From a checkpoint of a small multi-label image tagger.
Training: normuon at rate 0.031, batches of 64.
Data: trained on photos with spoken descriptions (Open Images, Localized Narratives), 2.9 epochs.
Rows from block 9 of a small multi-label image tagger, named by matrix and row number. Rows with one number belong to one neuron. Each number is 128 + 24 x the weight over its row's rms, rounded and kept within 0 to 255. All counts start at 0. Numbers have three digits each.
After each neuron's rows are labels from the 100 images, of 14976, where the neuron reaches its highest value: "strongest on" is what is common among them. Only what is clearly more common there than usual is listed. The data: photos with spoken descriptions (Open Images, Localized Narratives). In brackets: how many of the 100.
# fc1: MLP up (model.blocks.9.mlp.fc1.weight, 480x160), inputs 0-79
# fc2: MLP down (model.blocks.9.mlp.fc2.weight, 160x480, transposed), outputs 0-79

fc1.212:131155105135118132154131082113113136103165138148126156123146118129131143117167122127159128140109124171190109137117111133156144113113095134103111139145157108127117102106121075125132161146116105137114146090171065162130117127133122158130101150
fc2.212:183127155118144141165131124136087086127076138116133099158150148151125155121144124100133165112129149107099167180111121124085128129131117136105136150103122148136087152154140130121129132141131167073165147155108114110120104124125141096130168116
strongest on: text has "people" (54); text has "sitting" (46); text has "table" (44); text has "wall" (42)

fc1.392:096135122138156100143137126120172124109109171112128122137213148145109129114135132107116157168144165148144127161106131190110137163125108135147170155092153138094174133109165121106075141145123093113168102113096104131121126133128075075151124146
fc2.392:195143134167114150140128148113139118142138108189129132161120123116152103141114144148155093091139130100131150112137119114189178117104188111122112084124117157159110107141077101131069126105109116106112128140146141133138142124099133169131087128
strongest on: text has "wall" (42)

fc1.270:113094087113117181132131152134164096122133158115097164150136123105168155107113070099083139139107112105121149137131114111145128133129103114135144118130123156133174099118134095158117112149136120168114082113177168145142109135108157114112130168
fc2.270:128131071109085087140153145182091154094171116122152155111128109135105104129135104126115107161141143067087150132131108139117089124131119118108126104113126162113133125145145081180104161093129148135158111101146112125123111141123116137148145192
strongest on: text has "food" (60); text has "plate" (48)

fc1.172:138085124153163143138149106103130130135112165072136143119149126140151131124145106111099116121124102152134119132118155099125128102142143106092087116166088096144158150150142121154163180120123135147175154153144157135140118100167116137100142110
fc2.172:119126122123095139068136122129161128144114127166137116123106142114145097117147109155123155132154094102142152134136156095151120150150153099116151183097117137155109098140166141119122109119165097162158138103121138114101142113145077077094122123
strongest on: text has "sky" (68); text has "trees" (58); text has "water" (39); text has "buildings" (37)

fc1.329:149137105152149131115126173111141127086131144131105053105099076143082132159151152119158105091079115131140155132114118143125127140135124151145124158104136134124156147106117149144134151106160139113099184126109104151127141132094123110156132133
fc2.329:142140056153121100138097125133123143088131153115106104100110107099100106139134154139149129085069129117135154114122115118107099107137111135141153131146163148137126118139119127150120107113164115116109136148124114155097145095130122105111165091
strongest on: text has "flowers" (41); text has "color" (31); text has "flower" (26)

fc1.159:123156120144153122097094127133122149150134161121135086140109106141139148117097067139084130176085100133145108121126147127129184160136123126132137121102095130139135114128128133171168137158127140127151147112103157139078173173118113109096119139
fc2.159:123105137138131081139142095124168127095100143154115127147089111174123106112106168126176152112118151154149147128156114121136137139096160111104106121148138116133137117112089127123107148101124160121144143146074168134124159119174180122122168101
strongest on: text has "trees" (86); text has "sky" (72); text has "buildings" (31); text has "water" (25)

fc1.269:120148115129145114150145152129146119146143123122103108138167133175130156155133109142133127151119166152093122123117180136116155158103104131110086110075145127130136098162123082074139122113148128090108134166165150124132148178084095149146160167
fc2.269:126133149110125150155126110144087128080112131146137128122138120096174107168145128150088116116096122121143131099160108130120151106107109140197140142166125111140069131113118135158093108115113130190123111118110096117095127100137137093122168121
strongest on: text has "road" (35); text has "buildings" (33)

fc1.456:119114114097111141137137117145145153114161107144118136144137130101119128148125185139125165126124173093094099111091121157125161177125088108161122108100110108102156134151172171099121131128135123168097102090126125117116132096154136087099127160
fc2.456:125124108187136105077131078124082115125152127132119146084098111093150107152092147150074173126176120081153120120088172109152149103107119125143123171136167167114084123121166107100081151093113153131138150132109091144152117128091111122170121150
strongest on: text has "road" (36)

fc1.462:132190116116122142120143115126148088125140084147120148140141120095094136138139161122123123109111118111107128103143117154111145140130126118176147168088140159130150127122146097174065179112142112143155114156148137159149134089143116124140111129
fc2.462:135126179088134094162117143142117169142141129132117140130131112118142140117121142161151135117155122138155111139147156133146115136146154122131142076159140067115096115163111154135143070138126124126143113082173157137143122120102123089132152111
strongest on: text has "wall" (44)

fc1.176:103140130117115164101127110100110118143095100159119091170136126099118098120086119093145141111144139091137119114089111119163149162111154131156088133132153117132115143167141123158098182119149137088089118122141138161153161148123155161126141145
fc2.176:170113140114129097122135135152125160120156147108097135123137143069120139137106112123118125125119092151094143140120129112108128073111147120120193101148153130113110115160157152153147115119128157142156101107129115151120134140140104111115114150
strongest on: text has "trees" (56)

fc1.334:150165121100139110124124118142117135135142095139137169152154126112107089154117137106175122142130129135132121159143140164154123124110142100150127131140147080112106174160139097139126127173142151126176090167110127109147135140086169144162091108
fc2.334:150129092133151146158138116125103155102123134100086107165118132119160135127116148138169136158079154117118179166097136146139149120132135107138115143138093141178150144129147134127168101097098141109138119134139108181131131188149139126110096075
strongest on: text has "wall" (50); text has "people" (45); text has "sitting" (39); text has "table" (37)

fc1.11:120108120164171134148066096082145124154133138100169113156103169135123107103107090125180134181086097127103149115117125134127121148096101115142142098182139138130105114114109181154146108152111121165140169117110087174089151120160148135148160110
fc2.11:129107105118107147137176139109120129113081134167147127183072168142121124136129117118126128110153096112126121111088120142148121143160136144108102128152126149128155124094162131115145107097136173147122155129136121132139092167136159112126162155
strongest on: text has "sky" (50)

fc1.22:104097112137136155153117137144128113151152100158153131113114114135136123142102114135080103156084146147172088120125143114120128153141142149082157125097105154109120113102160138136144131138130146143108111133075099154097115160101158077146145176
fc2.22:127142151163113105104108109143130091100147176146109113138130108153147126142146148079100185102142159166153119148131160151160123097132118128130120097134086134151093135116109101164131106104144153145094149075108095114091150151145147163122165094
strongest on: text has "trees" (81); text has "grass" (59); text has "ground" (34)

fc1.59:138089095139088138129149100098095159152139130145138142188152112121138152124133145115103137132121107149148126082169077129126129148136108181113178109088107124167090122129125137125111148145123170178122164102113161100121125130125107077128097129
fc2.59:135099135122081134151187122107186169112133125099099128107168126128118134096151158095100168085116125144100158098127134129134131108096148110155149134144119147158130156153106163096120140090110115119133148097160159128088114107125143121135114138
strongest on: text has "trees" (66); text has "plants" (29); text has "grass" (29)

fc1.316:124144123046115086092112127146190103094111164137093139143166154116119137128105143140153097133099134145138136125113128131144086152094168157119131149129114108110108102142110124176144101134111105121131126142130173120132111121120106082143118116
fc2.316:135127138144154138170119137150111111097097111149158143106118136132156136125090102122131179137157082122115111119083152100080159101120135097090126115117131164080139147116139101092121149112158147127129134138130124154178140092140115127114095144
strongest on: text has "holding" (38)

fc1.323:182128148138140117141114122072131103068119110115134130148102120083150157163140115117141134107101134112101160111146164141141106167125160149118144103105104130120157142178172129106149160117117116150153108124132166129097145145126097058180106139
fc2.323:067098207115116194108148134145112122161161134101111116165176131163121101119108118144154165116133094158158106111118073080152145106144127098141127114135118124106109152111092164146137148116159139111111110166127074147175113120138135193061142120
strongest on: text has "road" (25)

fc1.458:102151089140167162085104130149138105142137121142176141138111107107130130097121117115140181158157125111140158128109153166122137078123112109103146154129103094153120123144126159123121107109102118096134107138115144120088144131170121119102148123
fc2.458:132131123156149097108126111150125126134116114163163170100161160138111109127113174170132130179125167090103109160067173120146114112098168156113148129126145091105155094133129098079140162123128125139140138119124129144087133131134131081130159118
strongest on: text has "holding" (37); text has "playing" (28); text has "guitar" (26)

fc1.453:119137081140105123140106146109115140141114166118140099120146079169169121143103144135140161105127111119124139155083115143128112130128131136175129081128085223145130168070118134157148113162154131108125134168149138103157094177095139113142103146
fc2.453:149149068097144138118128163158079147092133151138133159113147088143139107122139128171103151126117142111141126114148120124156097138116127082176125121082128154133148122095150124156085138130147112122123176153133148135103109097084120158148132160
strongest on: text has "flowers" (26)

fc1.356:125070134113148121110176164096135149105148139157102131117087114124145111161097099132111133129128107098093106151146131137114092126127144181140164108147139162107108091121152083152161128147139119075133111151140145148130082138121135140173136160
fc2.356:125111108100119121139142115120104149148138157128120186158099116124158140143140100137120152134172144084163115141140134145151102140110103099116101167104119120101143138160114107155110126113105144158144110135124124131150118112174139114110150165
strongest on: text has "plate" (46); text has "food" (45)

fc1.199:189196119129163140139158129149152112134110079136134139151137108151114108124122101145097146092102128178103107115108125126123142103155091145107137101136117142119132127122110133152123093141148101157140126114162147105135112137118099155159113173
fc2.199:153100161178142140112130143090124143093129132163117105163132146125111141183135126134156128141163102090130103087151125113095136160084133164107106173111144073150125151124103161108104121156115124131097141142149106117079160130124201119103128106
strongest on: text has "people" (44)

fc1.369:145127122125116090148118164056116122141161099135084142134099133150115145120093129090128151126158126124114106093157092095219120129144092132178076075125143139108118123151114129157175135155145130124132167121177110176083140128142125110163136140
fc2.369:128084085109185143152152124139150150128131136111134136112118141125139113104110123136107113109087151145086142061147142111124165107135143102129153160151140104106139082119138146136114149109116124101144123064114152116123187090170157107110161155
strongest on: text has "sky" (62)

fc1.30:121111095097108150124124151117113103156115128076080141138155147142123136130145166107118152140096118117114129134125142116118110112090105146117154154122147103128117144145127117136147112093147161115078150130106120151106090152142183162104164094
fc2.30:141148131138150142118138140101099184157133149122118113096085141102083141133135133087133156098121103126114154167137091129087163132176115162134073106134139089094089115167107113128139099149101131153099127116135106108093130130090129106134117121
strongest on: text has "flowers" (29); text has "plants" (26)

fc1.81:122113121120128144099120140092142191129114110119126118074124111153140142130109100167101127091197147121131139116152111149149165113080134150142113125159152128077150094130126131080132109174143111153125141130152135126141144091096175122136140162
fc2.81:079131152172135137134103135120119109126126133135171163094165107118124095140131186104115133141112126096136177113139140137083121103150113130118132110116130131128103163113092121124137112131081123194117123126083133116166102169129115098159148132
strongest on: text has "food" (25)

fc1.53:124131111154136142154097102117140135134150123128114138130111142165094144078113089101123119107144107134111161119110141138127124111151146148098175119118128139122162137141108140119075057125138129157112109137115130088104114143119116168155128137
fc2.53:079131148137122110124112121111112143081110138143141099129104107074133117154116154138128110140132113126131102174137115139138164155105122133177087117113139173153123126110142131152113175130175152145141153133075078127082129134109158085109142109
strongest on: text has "trees" (56); text has "grass" (32); text has "plants" (26)

fc1.60:066134111100164128143134121114171128149115115141141096163117072137115127099115143158129112169114151107140164116114142130087098124129099141127116114088117155156126141108100110155095148133157109119147107154123097138152110146116134082175145169
fc2.60:154115133102103081102131130175098174123123124116125168134147110113123190121114100099093090140143089137115135145155141143130096140098153161110109104193075161126124098123141132087116091114133125110140100077130196134160149127167134156129125131
strongest on: text has "wall" (45)

fc1.18:090119081090086106136167128144102126132143111112135168136146130119149118136136115160105169134081114081151132159123117150127107108108161126082131119175124115128097145123126088122100121148169110137098114162180139138134106152121139103142144178
fc2.18:155140099115097131152122123216096149112145149107141164146141134108146149118145102146105123146150170088123148136153109125106086095110114121101131161107129131130150113147126112130125124110127146152198097122167131180127142136114119121125157146
strongest on: text has "food" (55); text has "plate" (41)

fc1.345:115096125157112151102133105130142112140089137122082147149143150108127124138090119134098142129142129144135138110154140131086140150159134113131152091083115147135144137087127125086192100133093144174147136186153133120152117116136122128140124110
fc2.345:114146156140114096145115154146164156139117123111120156152160133139162105103160136156139120161136136129102122093126091117115080092130152119133147133135126097117137127154149163133122146098134125121128124074135150160152121072138145181108133108
strongest on: text has "sky" (65)

fc1.236:085120125182107114119128138138156130144117142146124152137121151140110123133176123133081155122123084157165103129105086130097136161130106125163165118127147148096100110115172133144122129109144121134133133118118092163111109161148101110152094145
fc2.236:113111142155114130111110158125053148149127105100118150136179093100141116116126165129100181105158113091112112142122162116132160132139108101121144120140090111133148136141136130156105135134091162161079154128180155111141133169117131092142155097
strongest on: text has "trees" (81); text has "grass" (37)

fc1.293:093160119118106128155131133121141157115168125109162107112148108073113137123107115141136127144110140146157158172134135151134161136091188139157111156123107110139095134133141119147138132119115118144148152114115111117147176104115144131126141123
fc2.293:125137128145107164146100079133100139135093114140090143138099129067130159143150115126163153126095127122129124108142132107137130122138110116099138094127090122155155170135107128161147098167125131171073152159122121114130126150177126123115135136
strongest on: text has "holding" (38)

fc1.128:130137130175096118125134105166130120110139112124122139093108107167117125116107152125133130134072109109109143134110171119137116162110068109114101117112161098120132141124097155151124079130117149125182110125102113152117078117170103110161122148
fc2.128:115097116140137111075098144134092107115096120138143128113108159146149116118157145141141163176103090117114160126132153125135137163146114160180145194126142113127109099122136108161169135129145124117123133176094120133130165121127149152132128111
strongest on: text has "flowers" (25)

fc1.327:157157121104111159170139133125144100127122166111085125166118119150089098180095137130097139123146072130153136105119107119138084149154121127167088149113165105128122141164121120126140126081141162165105096113184151126125102131135154150068136169
fc2.327:163157080139109110120098124131124149134101120120152112111126136157099133122138145104155130163123123136127115125152086136068146089119118142130129084092130177136146118157092179155125140141145097154111119115126129155148127136132147130111120089
strongest on: text has "wall" (53); text has "table" (36)