Rows from block 2 of a small multi-label image tagger, named by matrix and row number. Rows with one number belong to one neuron. Each number is 128 + 24 x the weight over its row's rms, rounded and kept within 0 to 255. All counts start at 0. After the name is the row's rms in percent of the matrix's.
Before each neuron's rows are labels from the 100 images, of 14976, where the neuron reaches its highest value: "patch colour" is the nearest of a few named colours to the mean colour under the peak. Only what is clearly more common there than usual is listed. The data: photos with spoken descriptions (Open Images, Localized Narratives).
# fc1: MLP up (model.blocks.2.mlp.fc1.weight, 480x160), inputs 0-79
# fc2: MLP down (model.blocks.2.mlp.fc2.weight, 160x480, transposed), outputs 0-79

patch colour: orange; yellow
fc1.85 104 [112 113  98 141 129 112 121 138 126 168  84 104 107 110 147 108 131 129 122 121 101 123 134 112 146 138 128 133 140  88  81 135  97 132 141 146 146 110 112 126 128 123 193 167 114 165 116 146 195 113 162  60 113 171 134 117 129 122 132  89 115 127 130 100 150 140 118  77 137 164 131 182 117 139 146 145  77 116 119 153]
fc2.85 091 [118 107 141 118 107 126 124 106 126 163 186 150 144 186  94 117 127 149 149 121  92 141  98 169 177 107 127 134 118 152  99 132 120 123 100 120 130 109 187 134 112 103 103 103  69 131 154 113 109 128 120 124 121 136 151 132  97 149  90 118 132 123 110 141 157  88 158 125 100 107 130 143 125 104 120 161 102 144 122 114]

patch colour: black
fc1.222 094 [ 98 138 127 148 151 123  86 137 140  84 130 111 134 115 150  84 150 154 108 112 165 146 108 117 139  95 164 153 163 118 146 163 115 105 128 118 125 103 130 142  87  99 111 106 121 140 108 116  93 158 121 145 149 130 129 149 126 123 125 147 122 127  88 152 119 113 131  90 170 137 145 129 112  87  82 158 195 140 133 104]
fc2.222 091 [138 148 129 126 116 115 133 107 107 118 134 143 137 128 141 105 188  90  98  99 128 150 156 142 138 119 108 123 153  99 137 147 153  88 151 130 137 125 121 102 126 144 133 106 138  89 135 179 171  81 104  94 128 160 158 137 115 128  97 122 128 122 140 127 141 149 106 135  93  99 137 136 128 163 133 119 149 155 133 196]

patch colour: white
fc1.92 095 [127  88 109 160 120  84 130 134 120 144 110 142 162  77  76 119 116 139 174 143 162 120 144 155 115 119 170 134 150  89 113 155 155 119 142 125 103 147 161 160 115 138 142  97 159 167  80 141 139  78 121 121 169 128 170 143 117 138 148 114 139 140 150 116 117  96 126 136  93 134 113 151 129 147 137  94 129 136 166 101]
fc2.92 083 [134 150 115 137 137 137 119  95 156  92 205 137 139 142 178 104 135 156 162 131 116 158 165 145 190 105 137 165 147 105 124 110 116 142 112 149  98 110  98 150 142  88 140 126  97 149 100 141 100 134 126 133 148 117 102 150 158 155 125 115 159 140 135 137 161 123 175  96 107 169 121 116 131 114 104 142 129 127 112 110]

patch colour: white
fc1.359 098 [ 91 119 147 175 118 127 123 122 126 117 161 113 133 119  73  89 138 164 126 118 145 152 156 106 111 120 139 134 152 160 128 107 106 137 121  92  96 128 121 156 124 153 149 168 155 118  96 157 120  73 107 154 127 147 106 121 117 119 124 128 153  95  76  82 153 152 143  98 163 146 146 165 140 133 139 129  84 127  82 134]
fc2.359 068 [122 110  95 126 152 130 141 111 110 113 162 111 102 136 115 117 124 107 131 161 129  98 136 123 162 121 169 133 114 149 161 137 183 164 114 123  94 135 116 117 107  88 115 148 118 134 120 146 123 104 102 118 138 111  87 106 108 125  88 156  99 136 108 108 152 135  94  87 116 124 149 159 151 102 107 112 189 145 133 129]

patch colour: white
fc1.117 100 [161 150  81 100 121 156 122 154 131 129  99 137 121  87 164  81 140 143 112 111 127 115 200 128 153  65 140 133 125 128 149 103 170 120 125  83  78 126 156  97 105 141  95 143 117 149 137  93 164 155 121 168 158 105 166 134 158 132 121  98  89 122 123 131 187  93 145 125 147 128 155 153 125 131 138 125 129 124 126 172]
fc2.117 075 [147 143 113 122 126 105 143 164 129 112 140 102 160 191 132 114 137 121 155 115 136 107  63 114 145 123 170 107 122 111 135  62 143 143 165 127 153 126 151 100 114 106 139 116 100 153  95 143 138 126 108 148 116  86 121  95 159  92 104 107 156 101 147 130 125 139 145 144 142 150 116 147 128 124 103  92 105 160  93  98]

patch colour: orange
fc1.441 103 [152 117 156 107 133 132 127 127 149 162  79  82 116  84 126 119  96 116 123 123 147 125 106  83  82 131 124 109  85  77 177 109 121 109 128 103 151 163 147 102 134 107 121  98  88 136 134 148 116 134 146 125 129 125 133 134 125 117 139 128 120 127 124 141 110 137 151 119 134 125 142 120 154 157 158 108 139 159 119 139]
fc2.441 132 [156  93 206 133 118 171 138 133 155 123  87 113 134 128 133 126  76 168 105 111 131 130 155 134 152 143 120 109  98 145  81 156 119 103 130 131 175 150 103 130 133 120 147 134  80  69 151 121 141 102 141 125 123 134 124 144 119 104 101 130 111 161 158 122 120 131 152 154  85 105 130 138 111 156 121 102 144 120 111 109]

patch colour: white
fc1.431 103 [103 121 100  88  97 156 166 128 130 156 168 150 137 126 140  89 126 130 172 157 132 139 138 134 125 139 169  61 113 111 120 125  80  74 151 133 137 123 145 107 128 149 182 139 145 146  92 117 114 149  73 111 102 126 155 167 158 110  96 139 150 128  90 138 162 127 127 109 145 142 142 173 137 122 109 117 130 150 116  84]
fc2.431 089 [144 107 122 139 127 138 179  88 117 131 137 149 136 143 157  86  86 128 127 145 133 151 104  91 123 149 177 100 114 152  88 146 144 123 122 108 111 121 107 124 164 161 129 144 155  89  77  98 114 141 115 151 100 133 117 129 122 152  72 151 145 114  76 131 165 120 133  98 133 152 138 169 114 131 145 141 136  95 133 135]

patch colour: orange; yellow
fc1.304 098 [133 125 116 125 114 132  66 128 135  91 109  93 119 157 117 102 138 120  83 158 164 112 170 109 113 109 111 111 100 116 137 104 104 140 136 137 114 133 140 119 157 124 135 124 143 128 167 167 127 140 138 129 112 149 129 117 156 148 160  89 128 131 112 149 102 136 134 141 156 136 122 160  69 122 162  95  86  93 110 144]
fc2.304 121 [139  89 111 126 114 133 151 140 119 135 137 159 156 111 122 130 114 162 156 163 112 102 154 164 118 111 117 139 141 127 147 121 133 111 109 105 117 125  93 131 145 137 125 128 107  61 152 125 154 130 126 160 138 129 134 137 142 106 125 133  57 146 106  84 137 155 121 118 118 107 110 109 105 129 111 145 162 178 113 122]

patch colour: black
fc1.252 111 [116  99 139 124 127 133 129 103 136 123 144 174 135 160 162 151 107 153 101 148 109 158 146 125 131 125 106 119 141 130 122 139 155 118 101 106  77 148 138 166 105  60 140 103 155 109 113  71 126 111 142 158 119  73 115  99 127 162 104 102 139 102 116 119 110 134  95 205 147 123 138 137 129 118 104 140 125  81 113 157]
fc2.252 105 [122 145 141 109 145 107 133 169 118 116 102 139 139 143 148  70 111  77 107 163 102 130 109 150  74  89 127  99 182 170 105  97 121 118  94 163 174 133 132 119 166 120  89 115 112 144 118 136 153 103  91 160 119  80  97 114 111 147 101 174 119 147 140 124 165 125 160 158 165 156 120 152 136 112 147 127 133 158 121 145]

patch colour: white
fc1.393 095 [ 89 118 121 131 112 132 137 123 112 123 138 135 160 139 143 111 166 152 171 163 131 117 112 153 164 151 140 136 133 142 119  94 131 119 144  95 136 111 169 110 109 128 137 128 114 114 114 111 143 129 148 148 143 128 137 133 146 111 146 144 157 116 118  83 113 153 155 111 121 129 130 153 128 161 114 108 149 164 114 147]
fc2.393 061 [ 88 118 110 146 148 121 158 113 107 117 173 133  87 137 147  86 132  97 154 118 123 122 110 110 132 127 163 139 137 122 104 121 167 143 140 109 139 128 121  86 161 158 159 139 138 136  86 125 154 116 107 141 123 102  95 146 162 104  89 128 143 117  80  45 162 166 112  86 144 165 100 142 159 164  96 150 132 126 134 170]

patch colour: white; pink
fc1.372 092 [164 107  96 163 122 133 121 107 146 110 125 126 141 125 157 105 121 167 175 138 115 156 147 163 164 122 163  94 117 143 134 176 116  90  96 128 143  95 121 112 136  72 134 119 103 159 135 130 142 152 179 159 143 142 119 154 136  94 127 153 132 107 143 159 125 162 177 109 140 102 120 137 114 129 142 110 107 136 106 154]
fc2.372 096 [ 81 137 153 158 129  94 101 110 118 165 170 109 143 110 158 120 148 150 151 120  90 147 118 124 172  87 182 164  85 132 149 136 135 144 115 114 140 150 150 136 143 167 106 134 141 124 127 130  95 139 139 124 163 136 117 130  65 118  83 125 125 117 111 131 123 185 171 148 140 114 104 134 130 150 120 111 170 107 149 112]

patch colour: grey
fc1.283 099 [151 156  95  98  96 121 119 108 128 103 129 119 119 122 115 115 134 133 141 149 123 140 121 118 112 139 138 109 133 119 114 130 169 119 139 172 135 162 146  64 166 130 150 139 135 107  94 151 146 176 107  77 176 126 163 122 154 164 131 136 143  91 114 122 143 132 120 132  89 149 165 160 134 117 127 118 155 127 119 119]
fc2.283 117 [134 114  91 115 118 171 151 107 144 131 139 142 151 163 109 160 138 104 151 105 105 164 102  89 121 141 150 136  97 125 138 108 128 136 117 140 120 133 146 120 119 142  90 124 142 159 112  82 100 160  94 132 145  74 146 175 169 103  97 138  84  93 110 122 168 122 123 124 143 153 142 114 150 137 132 111 126 107 136 122]

patch colour: orange
fc1.221 090 [145  94 118  74 120 128 152  79 109  87  76 128  91 116 136 136 139 144 127 166 112 124 151  91 127 167 130 128  86  96 133 145 101 127  99 127 117 140 157 145 108 135 146 166 139 147 160 172 132 120 155  97  98 127 142 134 158 129 137 129 111 114 146 164 134 106 102 115 198 105 132 125 105 159 169 156 101 145 110  98]
fc2.221 094 [122 105 155 173 140 145 162 153 125  81 129 146 152 123 140 144 118 144 122 136  91 128 109 144 158 124 137 130  80 111 122  72 119 147 125 122 144 125 120 125 165 117 104 104 129 146  92 104 158 108 105 118 133 161 125 131 141 173  81 106  84 142 133  94 114 134 179 103  93 104 171 131 185 130 109 137 157 134 122 102]

patch colour: grey
fc1.82 107 [118 154  70 115  97 132  97  80 162  87 160 144 133 108 106 125 126 136 120 112 136 103 130 137 111 144 150 122 135 144 143 136 102 136 127 135 120 146 148 150 163 132 113 128 116 131  94 128 108  89 147 113 161  53 104 130 140 154 157  85 143  96 141  85 108 148 136 129 139 102 142 160 119 106  90 126 132 135 139 142]
fc2.82 108 [ 99 106 136 171 140 104 143 137 125 123 144 166 114 169 104 126 102 168 110 111  68 122 143  90 134 131 121 114 150 140 112  99 141 160 160 157 134 118 133 140 116 132  77  94 143 122 125 103 155 128  76 107 128 107 115 155 170 123 154 120 132  76 138 100 149 132 160 103 161 156 164 105 124 119  83 108 170 122 100 122]

patch colour: orange; pink
fc1.328 101 [122 128 101 167 104 121 160 127 141 119 116 127 108 133  82 136 128 145 114  96 142 165  96 115 127 146 140 122  89  95 159 165 125 104 108 148 143 123 106 119 137  86 128 106 110 138 167 104 156 147 177  92 161 157 214  92 168 112 116 138 144 130 135 131 139 179 115 126 145 134 115 147 102 126 162 157 122  75 134 147]
fc2.328 070 [104 126 113 167 112  63  99 152 149 127 107 116 116 138 133 151 149 153 160 125 127 136 131 137 152 123 117 108 124 117 132  78 110 164 130 134 134 137 131 105 154 101 133 135 113 150 165 173 124 124 133 142 152 125 123 160  74 106 143  95 158 130 149 123 133  81 131  79 112 143 112 134 128 147  83 126  98 153 158 146]

patch colour: black
fc1.71 107 [ 68 143 156 154 172 111  92 160 124 118 140 168 107 131 150 133 106  88 115 150 152 118 139 172 156 152 136 126 128 132 186 111 103 139 113 120 131 134  98  77 148 123 127 124 104 129  99 116  49 146 105 129 133 118 131  97 145  96 104  77 158  93 182 115 148 140 144 128 166 107 137 106 129 150 134 139 118 129 120 132]
fc2.71 100 [133 118 149 110 136 133 130 133 109 113 161 112 109 145 125 142 154 128 107 144 125  82 144  98 133 114 110 130 162 106 138 147 144 125 126 150 113 140  93 122 114 100 121 149 120  73 112 132 175 108 104 127 120 133 131 135  73 105 124 150  86 145  70 129 144 141 138 125 103 148 147 149 122 108 159 103 118 139 147  80]

patch colour: white
fc1.364 104 [ 81 145 116 124 109 162 114 124 120 134 114 124 129 139 141 132 149 132 148 144 121 161 118 150 144 189 175 127 134 113 138 122 107  64 164 121 155 125 147 129  93 140 118 129 120 100 119 141 137 151 151 113 111 139 149 136 137 116  86 147 164  65 153 129 145 156 141 126 185 113 160 100 158 146 166  98 136 184 125 125]
fc2.364 081 [141 132 125 119 110 118 125 130 144 135 123 136 108 125  94  99 128 152 120 119 144 125 202  91 140 136 152 113 123 147 116 165 151 130  97 107 130  96 161 128 159 158 138 124 141 134 115 130 151 148 127 142 138 104 112 162 106 130 101 150 160 120  51 108 128 163 157 105 160 118 109 116 113 159 112 130 111 109 103 131]

patch colour: orange
fc1.397 104 [142  67 129 136 114 115  88 165 200 105 133 121 144 124 125 135  87 154  95 127 119 115 165 142 139 129 110  80  80 112 172 109 100 123 129 152 138 173 140 107 156 107 112 134 121 161 108 128 147 168 148  78 121 127 184 117 150 116 120 152 125 129 134  95 105 123 142 138 124 148 107 117 109 157  96  91 128 114 102 136]
fc2.397 096 [154 141 119 137  94 147 134 137 133 123 145 141 127 169 140 138 113 185 122  64 146 144 101 136 114 109 113 157 110  99  98 131 134  87 147 116 115 138 128 107 141 130 119 162 140  84 148 123 141 123 143 187 132 150  93 132 144 114 129 123  94 135 131 100 150 120 178 104 113 125 122 120 122 155 123 150  99 176 134 127]